config.toml
activation = "swiglu"
qk_norm = true
warmup_steps = 320
Rows from block 7, named by matrix and row number. Rows with one number belong to one attention dimension. Each number is 128 + 32 x the weight over its row's rms, rounded and kept within 0 to 255. All counts start at 0. Numbers have three digits each. After the name is the row's rms in percent of the matrix's.
# v: attention query, key and value (stacked) (model.blocks.7.attn.qkv.weight, 480x160, the v third), inputs 80-159
# proj: attention output (model.blocks.7.attn.proj.weight, 160x160, transposed), outputs 80-159
v.10 085:114175147157107175175130113131118137101087103129090122137062106148138155154153193124132177124114091177121092119095164101166168165098131005121187116106191140097102147170132082128092144188115099143108155138126113179075131120135135133133147090
proj.10 088:138094122173161135080133044186118129140112066137146031161104128117166100125149131148162158103165124154178143124094092181129122136156155168116125093076058086101122117070099165117096129121142178161126178156125082138160130139153120181124079117
v.11 087:120227128112146164118096088218205073145139068167161041182080095103138141148170135113090112152097135102116115137096129195127124117134136059175127119131106152104138177160152107143120098079123123176148123128174058091173108138096122118099154110
proj.11 097:109159153080147155139144120104081128087153183132095092152111165155153048111128102142113197140083065136138101124141139103051148127126129150116126108129150107185076118161141133128078107086175102115045116086116121094133157050141162126135130091
v.12 091:137161167145134184164144111110110132096118150142120160111139103167133125174114058147086185099092105107174138112094099143133111104131185137132139119131115121151138131172116134133150206109072117064131125133102171136093127092136139099117148034
proj.12 088:217112104133155135108221153145148088084086150098126110109115183188160104099142102087107094176160128120163122193141123177113122172128140137137141093092154138158154123083111149158182145136182136162143122146095111107079103142154135158138155180
v.13 096:160123139190147134146143155095144173113115174101120136132123077131109105138140122154102119121145170166066169161072129078175125154109124097128117027078142125119186149176148122168110117151148132183131131145121099113107116155232132110089107108
proj.13 093:178111092169138180159147157110163099128177130165059136208093188106145158104141083128074182151189118154083123104150118127116154185108123127105160152128094081134056115126083114117133143096119154172114105097107122113167112119144109097141119149
v.14 100:135123135090155113150183143083114144148116110135077204117128126120060141127139123104165130131062165145141142159166093135151151160153140126115079200115150125083098114122083157177141137146129124132093167071072098132113143106078178130174107069
proj.14 114:138133111153072166110147136206144160106120115117141186073136073156130133123154135161124167106109124157134110121113042133157100150169139118126172144117102085117164038161118150074136086161171123123174085159123128130156042111094110148100163131
v.15 105:092156129114152127112101158190116125136167096138185173128092186128169158135124093135146136117065126120094125142179138121157112161135126107116132161149060163145068154193116149141146104133102162143144167142235120126126119143071153199186167082
proj.15 100:075108142144123121100133118151179104114162160129142076133173116139135165180092156122071119176114125100073111151107116059152134063130094121174094182182191093144146138078161144151151123124106119195090140169132168128091082114189104118096111109
v.16 103:179130165130127120128175167124082110153167157178138132117165121118134089086142099102190076141123168150174140144158139201147117090114165145104109109140151132126099156158126158143140177096082150122110141140150111130108093182096191145133184116
proj.16 105:143143105070124116122141081127118142166149180118173101107065198137087104172153096151102200106157094103115177119113118120118150116171092121105143163197110147137175131089219155076125127161164118097118082135154099111106112093147094129124131135
v.17 100:130000112098137150115120160116134188152080209160145135106131159167161175150132096160118125091123128108120104104127103170165129148126130137158089088135130103130125114047076111118133069161157090109160109134162079069082149049131091130080106143
proj.17 097:145155121158151084152135109128131095116098145151089102138101095059121106114165139102114150172122137164100060132145160081148054148175156127113142162126063188107102108194135121134150195107122128109170163154156124154143128177119112110151093156
v.18 085:137070147075148104119115122159125121121092174121076129081122158187103103102147167103080158142166196129100119088083125122149182137134114174102180174124131159089063111103109169083130141142107143079090141169138061136061126132078123130121157067
proj.18 090:167152105139089159097140121099083159076124104106146069088128097073133141231072081142120101121097172161150108093117096169128097123152121137120104110139105078111133173154139124206140137132180115138151165090110128147155132096147135144079121136
v.19 090:138199129166110121153107175134089128109132163095151139133059118145067095128119090088109107172128109123114125133154139114084131122133141136079082113149163130161138140119066210137161107150105127074121203199097120148140132127168119125115117086
proj.19 092:136031106102136108163158094103126129084115074093152128087166131107142121157121143160152151115111109127159152171048082143104118163095087084186165158123054121149084114120178146118178133151143137067161070102138168130151102114176129093103150157
v.20 084:153164113172137091132175153068168109066143182138125176162162107196071078104114119120179135130103125111144108108138098109085120143148120145145122129146147099110123118142142084098095216168145087109094078101143182073139049127064095109117170080
proj.20 082:114162149109159153137059135142104119124109170116135156072069140116093124133111122143076093106183098172135151136144157119176144106079087102107150158134136109101132126091098163073157136120198102139172148126103133154086185094196135062123080129
v.21 088:118165081140134110162170104097137143119140108173092124151189126128091108142126114129119090107107164159088134142154154112128115241081113133136114086150162113148122159180161074154166084154136108188105138101130228172118132159174151174127150110
proj.21 094:104114160088114131053071150159067055108137120135204122142088135098100120127050119126111125135166111152169163113140138142146150056167116151102121111087168126102127149096100146113113150124126175136064108168160088049114178111129125042151109100
v.22 097:105184107150091168132163103045170131116124164157138117192159114146123120084097148132105100115191108117187177062133107094113113070148113137108125128179214124130146110059085087102108072135143123127161106138103143138143125146118149113160157184
proj.22 094:070123130170087091115068126175130169134136091158152122034100128223160116112066147128130109143049183130138159176146108146133166149085162108137141093051129116158200094107154188110142167097090143162075111173103138160170057132145107150148071102
v.23 099:152133148131164157100149123140164188091162108165113092136139104098125165122129149149115148166086122118115115138105149117136098111106100164169167149146139110141137143161120086141143161160140159163178135125150124117150166148069197177122112084
proj.23 098:145120112087110100106170113175079079144103129138119131116192165143148155163167119106134070110111233115072140123127049122127154098106162082130082084146121113094126103136123141115084118117050125151089160038108094124133091139128063129097130139
v.24 096:139130080124137125113128150109136127172119156148168181166135112155203131230128100155081130156102138133116157075126153164212155176145085126108138117113108095161107127093129066101150150139161126123138123082072131144182068117081140120126133113
proj.24 092:121170148201129129141136155151121106111066122139154110141121178142064088114083104140105131153123116115134146121139077114074094136141154139138114134110119138069079160164161138149154125106122160087130153204197118209160082088124149087140100144
v.25 083:122124124110111133122120131141124130122176066168000142142136135131081132114130161098091104082096098174170135112105161136107120038109162127127141058131172155167110130075130149138106178142132151086094121110167111138069138156087141147111125097
proj.25 081:159167150147130144145104128121132197104167145152190082135130089138150163167109145157162130189141131071094109094154099110110150083135152105140102202131091079126131168111202116053173078108093167176123091093109062097126165112111112110100144108
v.26 101:071140191125083088166146098182118148172183106135033129146160129142082110147103151143133102111127174109134148155125162148113115185137147121134108122131135084146111091114114173127125124098146107094099116086164251138113081172088134141178112125
proj.26 097:160151162089144170147124124099155125104109139137183136071093122057113135101084085099189170138153147161116184192091203139036134075126145177139135169145165107129142142109143094083158164161118111184120136130113059124151132066145141117146099110
v.27 094:138201128195121129138173138050145122103099184125080153122156131197144076200125177123122115120162148081153132157116146136091101183174124135115151125122155147123116163182142120145193185166142109160151175154098171167107107173069105128168116074
proj.27 088:059126089123106175105073139185114102118093093112190146138105131173114109099093093154131103117093131136141141198153118157098133140108131104082065056158123123085097105093131158110124108116147143115127053146098111131150152107171162125117178182
v.28 099:132195222166138152113128130167104061128143147149146139126117127133076077127137097120171113148170142138121136144113111188079103096140121151083111090109185073142170148120152165144102106123139133108110219144119132140106131135201071156139078099
proj.28 106:097131085103112133140166139129145155109122103101134156071127096121134169175109153122111135100066059145165118131107086110078180119168100100143137140130138103132101134104102185087146112105175055061141073169132109077156082111073143104171187188
v.29 078:123143134098108143140113093136153126136176108115094119122101134105054122202130121147147109145136092123139122173095176128132140163136081093112201143160098101112133127093174184182156112101180140191143151097080149199152065131162132140103101111
proj.29 082:186153148165132193095159115132126084078176105108134108160145103180162102140117148115163156133106110090112090127165121140095164131105116099139095103080144185083093218125108107081100126179183115107061104154161088120159147175108106087133086121
v.30 098:204112148062171123154155087142128104124134175169108108110134187137097108108131120067115160098107129109112165107101102060141114173114118159157123170165049172105114153193139114097111153125127087132205098111079113131147161120083080098143164121
proj.30 093:098134123108109110107124170124111115110096128090130133114140185115139155157083059130165105143118127172080130121146154169148164093148119081121145100140124102151145121102123117187113109124095130152085164102159137178113126172157183135087122125
v.31 101:171162092099061164136128156090118096125088187169115157136196191143108130100142101111183131119153142137144117069163145161096131144160172118160084191127045124121114125169156071132116155132157133161114139146138150111119106134101174170133087116
proj.31 099:102164133127144140048173096140086132160155069131158097117117098149166121124125134108107139138120062133120141168171159131156138113107099145102112048103131119177162127116097177157116142099120166075144128109157137103044115139163115114105095173
v.32 106:109134178177136158107085171103160137140126139072128148150107083169167131102122124155122121124143139149085109158155158143153107169093177093077106091119255082113058150099091099118120112154187166147164121076110122136149124196101161102168109069
proj.32 100:154115069119131095161155089136099119119096113147082113090069143090122157157133130112120120156171143109147134139158103172172137116075119106128147173160048155129181123140121125135086206094080154144106131144123147118129140094103172176113157123
v.33 087:156131116090096138121156086084128120163151045154202096128115108077174164121165075142149160160130163120115095101105128103118090144106141193087129158123123120146136124096155141127143143112124179144153180140160091117133151125124211133126100156
proj.33 088:112137131142188121111141134162115129143085177106150096076089186188087132132089137085152135066109111115127084163124106123132182125169104096152166105089170159143162080147086141082163112171057108169085079133109071101153103124155078131105165150
v.34 084:100128103142120098147104119207149150131106107134073182129144157110175095094120141147091126124115150161091136172159175137164175141105121111139162104150062130153140090064095123137099169083116059144139140078156147174100148144143135134148134115
proj.34 084:078121106139133108141102165097136127122155116101212095136173137052136092060163165071181143058127117124154123099132128083147105129130115124082110135135152096147152161121122130139115107129107164133108168147143126128172133132142122148038160120
v.35 094:128141187161139118138093166080134153114109164144116150100137103118133142182139140173075117141096142123135143144091124132164157121132143120143096143144157122151098155119115112156121088120123082134132246096164205117123126124127148171115066156
proj.35 093:087119095136159146120122130167116098133135077099155174161100168150188139099131133109162153140102105102115102055112095118134089140143132151124144103082102136132154157098138112139112139110143163123115106151128073116119128102163079074118164142
v.36 079:081174090134152112100137111134076101129098120093101173135113121113129186148101183090106130131123170134121139109104140155106148189103100163132169092149112146129144130151188116108113206097117107114086137134138128111120052075164099087126130122
proj.36 091:095117104073118115111121115167163142095095124188142143193113167107158130084159122097106194110099104136115168162123164122105167075138111132105117168129125151156127151110130159178097125135147142131170147087157186164154209173075188161126183108
v.37 086:126133124138149125123163084223125136163109113098105133157162145133149134153105138114171156109135128123111149111147152091069104156149085113169142169107088128139175095203165082088074210143113110105100080141187081162125133129127144125110129124
proj.37 089:115146161104115130089065180081190111158196127113152136150096092098125096106132126148122123130146096122144137133112089097184103126081173177095120114162185098118090103118057101126103077132118167116095175122133167129145160205106129172074155166
v.38 082:088177178121149127125155137070123098177173145130099160088111072145118112197114189148131072120097079123124125111165163099124137159114104168127115105103168144147159178130165117112128114156143112085089161119137077109151182111154142086127094156
proj.38 089:097131097164097092148139085216098137123115137164151145159145099122086110196120151124113212098120115166113142154155109135099088112141160112136111194105153126127096105164142104136077153073154142193143116155184144076112104164080096133180106108
v.39 086:118122132186083138123045159147147109184124144128165141139179140153142125179146094161194111104143114128061129117100137094179097179108126139132078115089130119120099127150173116181091096160141073092174131103158159134140092178114138110158122098
proj.39 093:093148143074162168130134082138084134107133128113138137172131080129083116105169186107128133159100172146177130119145128154128122117075115102130130149085145132148154142165137144198145118147108131141162180112127087101101172169126114126128129154
v.40 081:076153130068157114086115163167109145095136094159132138166164156104095142098143139107098156157152137129098148115176095143118147082162149138128132192198076138127087165139097107093127116111142117166131048153172099116159146114137111146095122085
proj.40 095:139182131125095127086211126075166154140131166149063124131107085167141132100125142146211097125088148143104125143103145150148119180130142116090134138108104121125193164128127093186103123132141122132143203091129194145057134155109151141121180119
v.41 107:130072086110127122120113104136120164178114115160088107139139155108113162147136147152134132114170168109120147119133130123133130094084103049100129137119119136101125057157117143143092087126128138091170140161150153111155137122082094138097150200
proj.41 104:119117113133126148170125107144088156117095130166128118136095150091123113115142047137180095139096095090088113110117165065162120113144106171137163113127121109097132152166098120086170115107095138164097159058144143158195162167122123110200139100
v.42 097:084111142107097147122109121196101129144135183138080136095123121139153161165134154098090078151157157141096158095165116084157122146121088118134136115146143128117211131167188129128127143130095140080115103125119189080145132074175059125106193104
proj.42 097:137159128138119116114168096052149148118124192155188130150123130075149114119181138113109168212084136169137140199174173116146127162126121126110126152145137145121100217139071099160077097100147116144194126115164142216158127144116144100137107119
v.43 085:150155151169185139124087133188123149077148169077125122137169076117110108091122132149118173124098131114073095189144170209116117085129133109116155111130154166110060086200126066171126072128184193095128094135066172140192109150108092151133113106
proj.43 091:131084094082072117109142134057014107159113100093107135123084110087153152104141155104109032157175129136154176132157140151111115119141154099110116170150105141112159147099046120167116178117114139111140140096157140108088133154124175085133108080
v.44 088:151098128114148069113170105139062137144135135157125114141105137136109121107136155099138090085140096157168116066148103122099196156146125122096069108140208150134128138084170177117116072127090122088105153143139071108098141114074059119128140113
proj.44 084:170142129149155160129095125126179134087093132152142152114163155190156155144187102133115109137163125146097172106088105104096032100143121042152135157140075140124160100173143163159102137120133125144142120146174135135165114159126172146142157106
v.45 081:100125153124179154094134141143138114106136156136123109103101176161169116137125106095146130101110135110136156170124083118107111139147131115146139202157160119137169131144184132076133166108129109114144092163142036133111091083168170123156141103
proj.45 095:155211140081158155111172125152126165108084117164061149127142167147157163155177149134110210143063116118132105130141133135179122131174161120106109086135131079120107116150110142171134116166123138155086158085101196106174170141110100168078109146
v.46 090:109150100181137116135069165178111165171157136122133113126136153122183072101132114155122121174106126094054116090136130156131116164071104096110080082105139138149137149139113126191143103141125121093148140091136127130130134177053159194185104139
proj.46 090:093055130078104126125124097105096089174129065124123118132196146153049117166104111113129142122153125138141161131136105144141152133175107085125142194152136130040173138134091179146096166105085114177123138077048071086117077122130129078126106128
v.47 105:143066107092153090120151132065095165115151012153102202131088137071134159102123114129150113178112159131193138123142094125108110112118172169144146127110107153119088159127157168122108106117084147113128180129157137131095134108156107101128160173
proj.47 086:121120140120137154075159104170152174060158192107102088167148167150087124132181116086114155109168122114098128131090134103113164120133109111122123045144127130160124107111098090132197139086069095119158039193122092153155149091114107139146210084
v.48 102:136134134092095141127174078018132140108117084148028094123099052109146160146146122175176093113132120142148147078121150104129110185115092118121160081129122122163140120133139180112157126131133122131055106089132127117092099151136166137113079030
proj.48 105:119157093156101164082121110153137110079158096081195104074160183085091114101069115093170148147145145116102125151031079183155079143110131165094105102158131159063116165122139096139074162052135140151121130137122144125140168051122144051108104117
v.49 098:090124196140116141137160090152122120091122083104199136136211153109084188059142093135106136138174164112125137068158095180178138085134125175110118185152076126132133153084112203126131109139078135087128097148064165105110115134169071122134076122
proj.49 100:157153157135078071129155114122081162149107097097105163126089079151153152090085150180152070111152135116080157099129132155105067149086115110115151066096167111081155109177131120127125195151105079164175095114196173110147117129094126157099092125
v.50 099:130183104112098093173077119082117140136129184133113105105109127079116140175137163153136100155112109128125139145107122161147114087121132128168120068145146129131132160190178065057167204139082102155147162125141145196138101140135198150142163148
proj.50 105:134071156112091125150174165035169140157130161103202141123074100121127137122133116135132191124084104095127105185156083118106126106136120145129086110121177161137103138106174185187063118092122132107102162106127194099105168119154152162147157155
v.51 096:112164121147104078128121118157164127130112146133194123151149165139151097121103114121109100137169113138077136083087152134122086162148123110177140136160173156114123072188066168105145194123121116153043131153068089131108131120131104155109119099
proj.51 096:139171126116152169113102119149159147132108135161060214164159161166114193128094133175085160132129176118148169165092129148081081196119125116128113090193161108206162168143129093152153092078190093100103152103129077091142145192177112094114086098
v.52 098:201150179133167144140147146147145125127109131157079100142081055087178149107109107148128104173141069107073121101081133089102179100109168094140054130122165116186127140071146093123142187095127155155126164138145083123125155142078145116091129124
proj.52 098:141123019100146165165136121093150144169137157146147136117128129149128119126151197090104191127071123123136101144094103129169180213151114121128080127122177168159121088110085113070141145119130166135148152136147115090119180178104150128081153152
v.53 116:192129196125126108122156087174132120128108067079080118115107146137151119097130066143113117147147100101139089120124139125131120150136172105151084139140120143109098104081158084161116137139113153136192208142111127164122116135084165144211081168
proj.53 097:115164072153093136077103149054097128189118179169151112098126123111094161210133181103163156109057109107154086179123151083106153136134114121104151098111150099098127137155125158053145178168127092125108100139156092121148164127146159152113170077
v.54 119:081069169113123144126156110078137120132146161127029113124164136106084198108131063139141158077150121192108143111108150054121164168168134131124109142120048110131151118087186177132169102131098175067154093139099139085125084158106123125160102136
proj.54 120:098160111143035088138151079142114066126084121151169085071134098132086090145106112132146120099127111110093093085154120166178080129192093125131122073133198134081099138140083090156137137111123121119143083156166146179126107073133085150143116136
v.55 106:073140116108091157123174107033090126109115067132046127103149124073104114159151114172156143066071110102130177191157123083133120144145156098120184128128116113155142181149202098113137135129132126163094064109098162143135119146200144138130122079
proj.55 111:065081154134159097123064062149140096098130117076134084127079150091122051123093105170139069138114148093162102087110165219168153087122134135160139094140184107104072111111105115111091167130089130134159109111147149156158131080125106091111141126
v.56 101:120138178119133104141153182140127175114154091160201142170123145117110161142173114179180118140131155083163124083132150144098119101163175102183089138168150097146131127165113121122163137145102095068085143118156061106116197122105171151152134136
proj.56 097:140189135173100141080167093142176129121099101120081145148164109166101106099117155158161147179132149163095157146065087072081102116174145136132140120170106139139090076171087182060132119080126083126184171126073220125172074146128034095085112098
v.57 086:141183103132143120139107181125128107117114142176126129101162166140066085193108192150139134132133124133141102148170093102151095161080095137147215118139163166112107132135118130150098165065106097190096103056195137184052097119098138086079125121
proj.57 089:122107154123137073069151152118109104098109174118146123166105164161156132077062133119100148103147140154141165139139165127154204107130098114107123141048128130195113076147144158143119126113139186112124143095082100153120190215155186111078127072
v.58 139:097113130091044131130189091124126118072132120100127141124211139139052110182132111111119121129128141135127169151115102093132123100140123109098161133143112146115168143127198207115092067135133099103056096097095145120169131114188102085155104106
proj.58 133:094127165155201086137101096164046094104132100100105117107138138098180082109120061157158067148131139127109174115136145178142125094077117151136106057111122137100161138109091122122136191115162172136126095108163151156079095091152125108127133119
v.59 126:179120191157113147131080164164115125150163150107088143134093057112137095132130088132117112144093096116191141125121101205139115097151115123151091130129179128137091143153132111125107090114130124162105124122167152151103167141184145173139095183
proj.59 123:132066145087147105140150168113067140130108189132128143128151101074125147111165081141182199145146053061175137124085100136153148131131118092142168106171054111115124067126097148097100160205082124086145150079141137076097111149150123111182144158
v.60 099:160159147136122111133132131174112116130102132132158104151137075162119093165094169143146149138154165098084098112122079070130107185108160130119078148134175124133137114170085158148183104142122188119157076114122106131159169138129106159151161078
proj.60 100:156138084147172184128141167115134185139060151222107151136152145140157095051143171157134162129179131139130114200133125141117158086142079153130155097114121089104079107124093068173100080140138100096119103134111134137130125211078135119127065131
v.61 112:145160179195144072138138133143142131125154088072101143140131120125127126108138157107129127174117098158134115160094078124135164147153108101108044148155105102074123146118114104156221090076183162122192185139067135141150132108099145172098123177
proj.61 107:105094089106125148164150100172116147152123153149185172136087101185110175131175174120131176147113062106121068114134110064101152114130142160131132145125151151114152155158116172118150083192034139181088103185165068140133135142116151112125090108
v.62 116:138079177091162081140112111160068117145147099108130133116074128112141150062109081168174132069125098152122138100126152106104155114121128118151144102151103126111138136108172102133135143091135132175196116157112074139139180158067160170130114111
proj.62 109:163171092120088135127134155060149158106100140174141121121063097128097068149116140101142153109098074089142106136067129056116068122145102122137115162164158102058130116158089086122060175123131124124133115142128113130135107123123068130154140151
v.63 099:151045158184151113098128143091138128122106160097118096093104135152144123143122122162115132132160108136160102127110152104114097134109127154168072135119128130084071139078175091150143156144108126167222198164129082118146103117049120117171118135
proj.63 112:156176091089096114152139146165112169116138157139175154109114094113088103157089165084155185175071118096086063194130132145094165151201109108113153164070121114084173122117117128105105189136151085147123100116200138119090156133196120197140162147
v.64 095:112075175165150084138073131187139082132187165137139196121142167157148083122094127121157097164115161085199149147142149222173118127123170172098087121140112143166078145088133122197110139093151166136106154108181177168088117136119131110127138175
proj.64 113:134107146119071126124134131142187123118178163093139150127106069131112183174120108167105147124177100148111128102147089106215119117166131140161169142129067107148114196185135166090105179163069085111119127151117128164135137183105112149102147140
v.65 099:124124146083105151113142130149118122134122153153034167113106122082171161124130130113189152107088027118092137095120061121157143106092121118128171165175142080137134136101153094100138113082090130079172185166120145114134136135115107121222159150
proj.65 097:099151125093166105100102108128162093168168118117117081098088111182091088112179135128145095133166174142158144135107163162138111138157192126109085170130130102069143067143123190148107067149152076105095098165137147178071096096145118124128176092
v.66 108:114219120122131132118110115115106089135134138144173167119158160169060100096133128147092100105142025116078128166141115147139138129127102141122108110121108097180133118144129056121113147080093108116150190131159150135152127134173170108145103133
proj.66 099:107179122136162134115134101075112134127117129139097095101135138119110145104135085139136098112140202084064148194150164043133150143159133137081107157088143140116138187098155188139142179109165104091181107085094175117188170177094167162106149160
v.67 110:154086159154193145103104089166126086112116102101155130159146102170194106096147118120151126118159165113139134121102156208112086170136173188166094176087140115118125126123095079156114085116132146149137062102120165145137137145145190163146114091
proj.67 130:132164107151092166130117102101078147103135161136124163122114095097034157182113163156123147224131115137112109141110149073123145157102090136136192066190131095121076188156169102153113182106115098103119144135095141171169141152054139090126096122
v.68 109:111059092108114108144144124067178138103107172155143131143172115157171158155131136119110062160127149130195141106138169130133117063138125171090080164140102144079120150086145116144173094116077120110142136107145236106156129125072121116108145120
proj.68 108:134090122179016186150109104088138160145147093102119102151099101138145162147104137136131143153126130111078122148115101091170135117145145111172132183086131141161080125108053207116093116184154128174104103117133112128131129092129117182148103138
v.69 141:139093126141142150088116136101089120161068072137105052117077100156148178085133139143121124114136130134102137111120131156147115142136162082121167050120192123086082122142076122095141178143106132101090131134169031091144096109116106115146117061
proj.69 124:163140208121086098128126150097156160139115096105150159168146153110088090123127104105178111160174181126161156149131092206121059146112064121142140088128102105152149151115191101145122093086190140111132111112139139197135151092150157116092120135
v.70 098:123200096092064171126104134151085109155131184119102154134157133122084085168140147117122123140163178098105159152137122113091143115112120063093165137125103137127122121174190102132100184129080160112097107097127159100095180105147096115132103135
proj.70 106:112108144104177097122146126159087157181120062125082033157162155132224088130116066172170137073133170159100099099141144100189127151111125102202147096155118124135159131122111087110125173168155166127149129133086093118145149182135125170114183172
v.71 097:151144140172144156147154116150156125120096232097088105093114095099112106129091163088078100083164079111145097097136137115101113102155102119112101107162133116129115134146133039113161155157126052148109169212110159121125127103106149091112134208
proj.71 103:115153118124127113156111193062108121155180128102107146141124155129172091141183116106142201158085129149115122092088164133178099153109132057147097179116124130101139078136123152163125148208152127171115140122104141098123106121111159174119176101
v.72 112:131174108088126132144163126124124149095127112162166151110140187118184145088128099152089106188121108088123152160165129154120143059083170187113077193102063150172104099061145089101108153077085130152196145164190154117162149166125148101111158091
proj.72 109:163110060138127114144135047090121121086158119082101097136114131157074154139073111117102117156127130125147125148199124053097124132138180115136130110129101106160101150080081153116131133158107128135166082126081142096114168127096180155110174147
v.73 105:145150118159132148145157160089073119118086117158110105119134130161138152125143136229085099137134125157084129016126169137142108124109058165123099146147139104121125182105093118138127139120115153102108131126137118134135130215079145123131158079
proj.73 103:175130082105162079082121115081146193154100109139129166089072155117138104166116135125162187146141125140078106177111125111154142149141128132118131160101172158097150120133167131163166110097171120102091158151094220128122116048073129108094083173
v.74 119:136137149124207063149108143126155136161164123136114140159123062115161119159143175103212159095126162136128076134112169215123112175131092140141065138155088117151099107133097117113171138150161101114100146073133188162084146158114149160144125099
proj.74 116:094123111169092173090132118141164113138151189197103162113107120087102154131152139092102146100112111152127173157166108070160083077120150122123138139181181180139093130179103133138080091133132108129109126194089200160171082169147064118117138127
v.75 091:137181118114174128115113114064153082128137157122118143125146081119109104157125126175151093097184153129135137166134166091079168145148077095098107151143050175155132123165149118151119145185159128178118075117085198142129102129158118133130119129
proj.75 099:085084116158114148149147128129092120123138151213075131123085137121159114156141126116124141085099095141108084122128093103112134123095179040170143122159186180092172138171072134082040181105124175091114138125117097155083147143100103186113081162
v.76 114:123114134134111120120169120120153089104121123130095135123102072131218111192139159152106134129116193124128174122135135075131090216104101167172113092145129112130091174184095136109098143098105137146094161097166148129155114143162126136125076082
proj.76 111:112140112123168139177135118139135193176150130151090139140141174098156155155072148078103158204127108120136122166132160128130106134110106111095184094133124163097099090109140105130087100088148139097114141195095220183118101151148140095191172162
v.77 090:130113142122086127158145143133121151130131079125099082129163127157118183070149140160141129163119124150069147124163129121148106105127162134088152125137084114120099122157146110117120131064138167120130061125190114193144133159088135121115113077
proj.77 099:130096148163150075110093100112165123102174083141118129145048135118141132080093155145104130130143133178107142079111162146105113098164135167126070070150160130155146108108133119156117103118150128120136120175030118130112110103132138116158113171
v.78 114:146080121166128190116163096174138091150114180155217125122129147158133084078154126107153091109129097090139136142133092132120111183148106110131118089150146103147135180136093157146082129180131152168123144128206074139120128104223160152101131078
proj.78 101:190147114167089126127097136138093131128152159108178127095115112156123127128084155122102121098162138106093158146124047141143181084183039159100098123152081089119093137090156147147195159119147155097138121109109174130164142191100117144099088170
v.79 121:112066122106083104129115143114151112137087101105039111165093129103179140143126174094147095131125159113167137122139073066142086087116117139125072083060159125106111084053151126125127135157127068115110105100073148112128140108156100108158138134
proj.79 104:179109115141116171125121100088075132121166123132174130116134125133056146172116097110073091139122067112145080084047177153172151148162177122122150146128160130155111116121059098132110123135114137161157118123156129153123125123121117083131149139
v.80 102:099114136118122099075141168108135117108117105135122139078096126127191115133129172154079116118135060111125156178066140106104145099128095139122070168115140160165125186090115093175080123041134127098155149136123167133106130084162121143135123097
proj.80 096:119107151138208110144109112083112133124124119096190166145083132108081147163089054104142200131139100113090142073171111201107085148123131125117145136105105062082111063129135138107157138143117116110074104105138135077139098151118130143098144110
v.81 113:105150115068170134125145151134155134135176126133139181123139196115122179191154062162201164160113157136120095149152126125147089115157125131152120145138107169148115134176161091055169154158100157169155172147116102123177157137054104139145167109
proj.81 103:127075106121070110177108102110140144114114110109109124130088179116051114117105127073138066151125102147137119119157135084040193120147120138132127090111174049169139061104124167144081104129114101134110116168169120126077102078195135161090120129
v.82 114:140135149124149126126116198129122133095155119134100161086106160096095166086144152073150125161130112148115139157143069071139166165140108114095123165113119163119062161114196168058069151134087181120125201118161132117164119109128082124124101105
proj.82 109:085135082127096068131107083157167132106121135131154101174134139142140112113136092117093151092131081119141161119139110202013142132099129146115151127157135119123242091164154145111156137168145100152095076159164170117089142120083149140115115166
v.83 138:133080124080080161109125073151118163163155145133164087137105159089094163057147139110148187168118077124147107123166105138180112106129166119171168072157128090144126090139123177124085131107063134134113178114157109078144176079145122150125141144
proj.83 143:145166154179112118106139117186128098095132121080138135163182090176163110140084181094141092117109183135086194102128145118044134150136140144080106136076157111100138179096155101131137150116167161129110151149110176186087132106158128121111119080
v.84 107:105167071148076165088091107183128125132130141106155151107156168074136159102110155076139106117212139083082158094097168183089140047175131104130080073134138115122146143084141147135096155137102155203131058148154172120155114151085097124141171119
proj.84 093:166168156146134084139125141075115093162082095180108012128137061179101165136148163191141110162078123170123128161161055130116155153096114133182172113081176109115099149142085109181103126124093137056145116128112137047129177094178130111117153129
v.85 106:131134176136098098117095135178079117166145103108145092175116146159117124221109208121110090139103118130071149143147148137121143205077089125092071100101157089145144158124185123132140134144122135152141145144130129095113138123139143097137097095
proj.85 117:159162097129192141121137119107176159083138122170162095109121165101127106089139137157085192088166114184128085128109137140161144071124105166139124140175116154143141128140103084135148133083151162136076127078200083146099130186169117228103132159
v.86 110:123161132106076166124101146173071119103146138133154112156117091103169118162157116130076098147196194156154146092155113133095126116167140133118125116103107122122140193196077155175114195094130139148169235144113106162117159123172142116057149137
proj.86 089:149124118109160121078125077099135194139120137065156105131104179204094174096115130167154110161110080128096139127162136182197137087108179114146126121153067139115096112046140111119127122128173115112167122064154139097131145102135088159170075101
v.87 106:134110154098107108147121131131110150135126115116130098133086106088172161147115088128081164122088102124105090124122105115116115104149181094169155182147126079165100105143073198161124131110149146053148125064116091039057114056104051161148064123
proj.87 099:100151084149145117112106187099092083096151115146127175104179125115104103104152190135136138178173193112100187092155148205158169137152122163131128029116134163112173129119119071092141126104101135146121135102192132175114127172140144128107150139
v.88 102:108086089099161120115130146164178135120138125132199140113160177104131120107128163092113108166151129114077148128145110119133078154122111141108107079090070117114160167149133133070041153086060112120174144155091111106131107048183107110119101126
proj.88 100:104138150145101044063144106155111136089105107127109132177082091160134131160089107125164112137116142176093114133142113114114150114105202161110156126109148072107126117129176122139132170141144137080111151062121122119177141162125125173127175140
v.89 102:124148192197182102131069129168132112075127143096151108117140085159139105143096096123155062139164133115137107071145095162147147133098135119108156079133184172100149128054143159145148086155101137095097086109120132128122110057160153030116127116
proj.89 095:098155126163079163116146154174074136194147119110104127148149157135158189121159142123086185145161116150075096202083104140166122135087082081109132107124095099118134215180083118118146128082137126151157146159134156141148113142088120151147124121
v.90 105:136078168098125079168126172095111092160133127111134129083099116135175132112082135081176079144150138150119099130143103043161117100152098141132129114118167128127085109117174155089088126160064125111175234147125101086139114128161124137139112146
proj.90 099:187136124150123141127091089197148119082148150137114154173081115108117099127173134152166180107122116145117123162091150169088176169138153066082145123103078139111144127161095122173113124103192130092120131147154168142132127206151193149135127110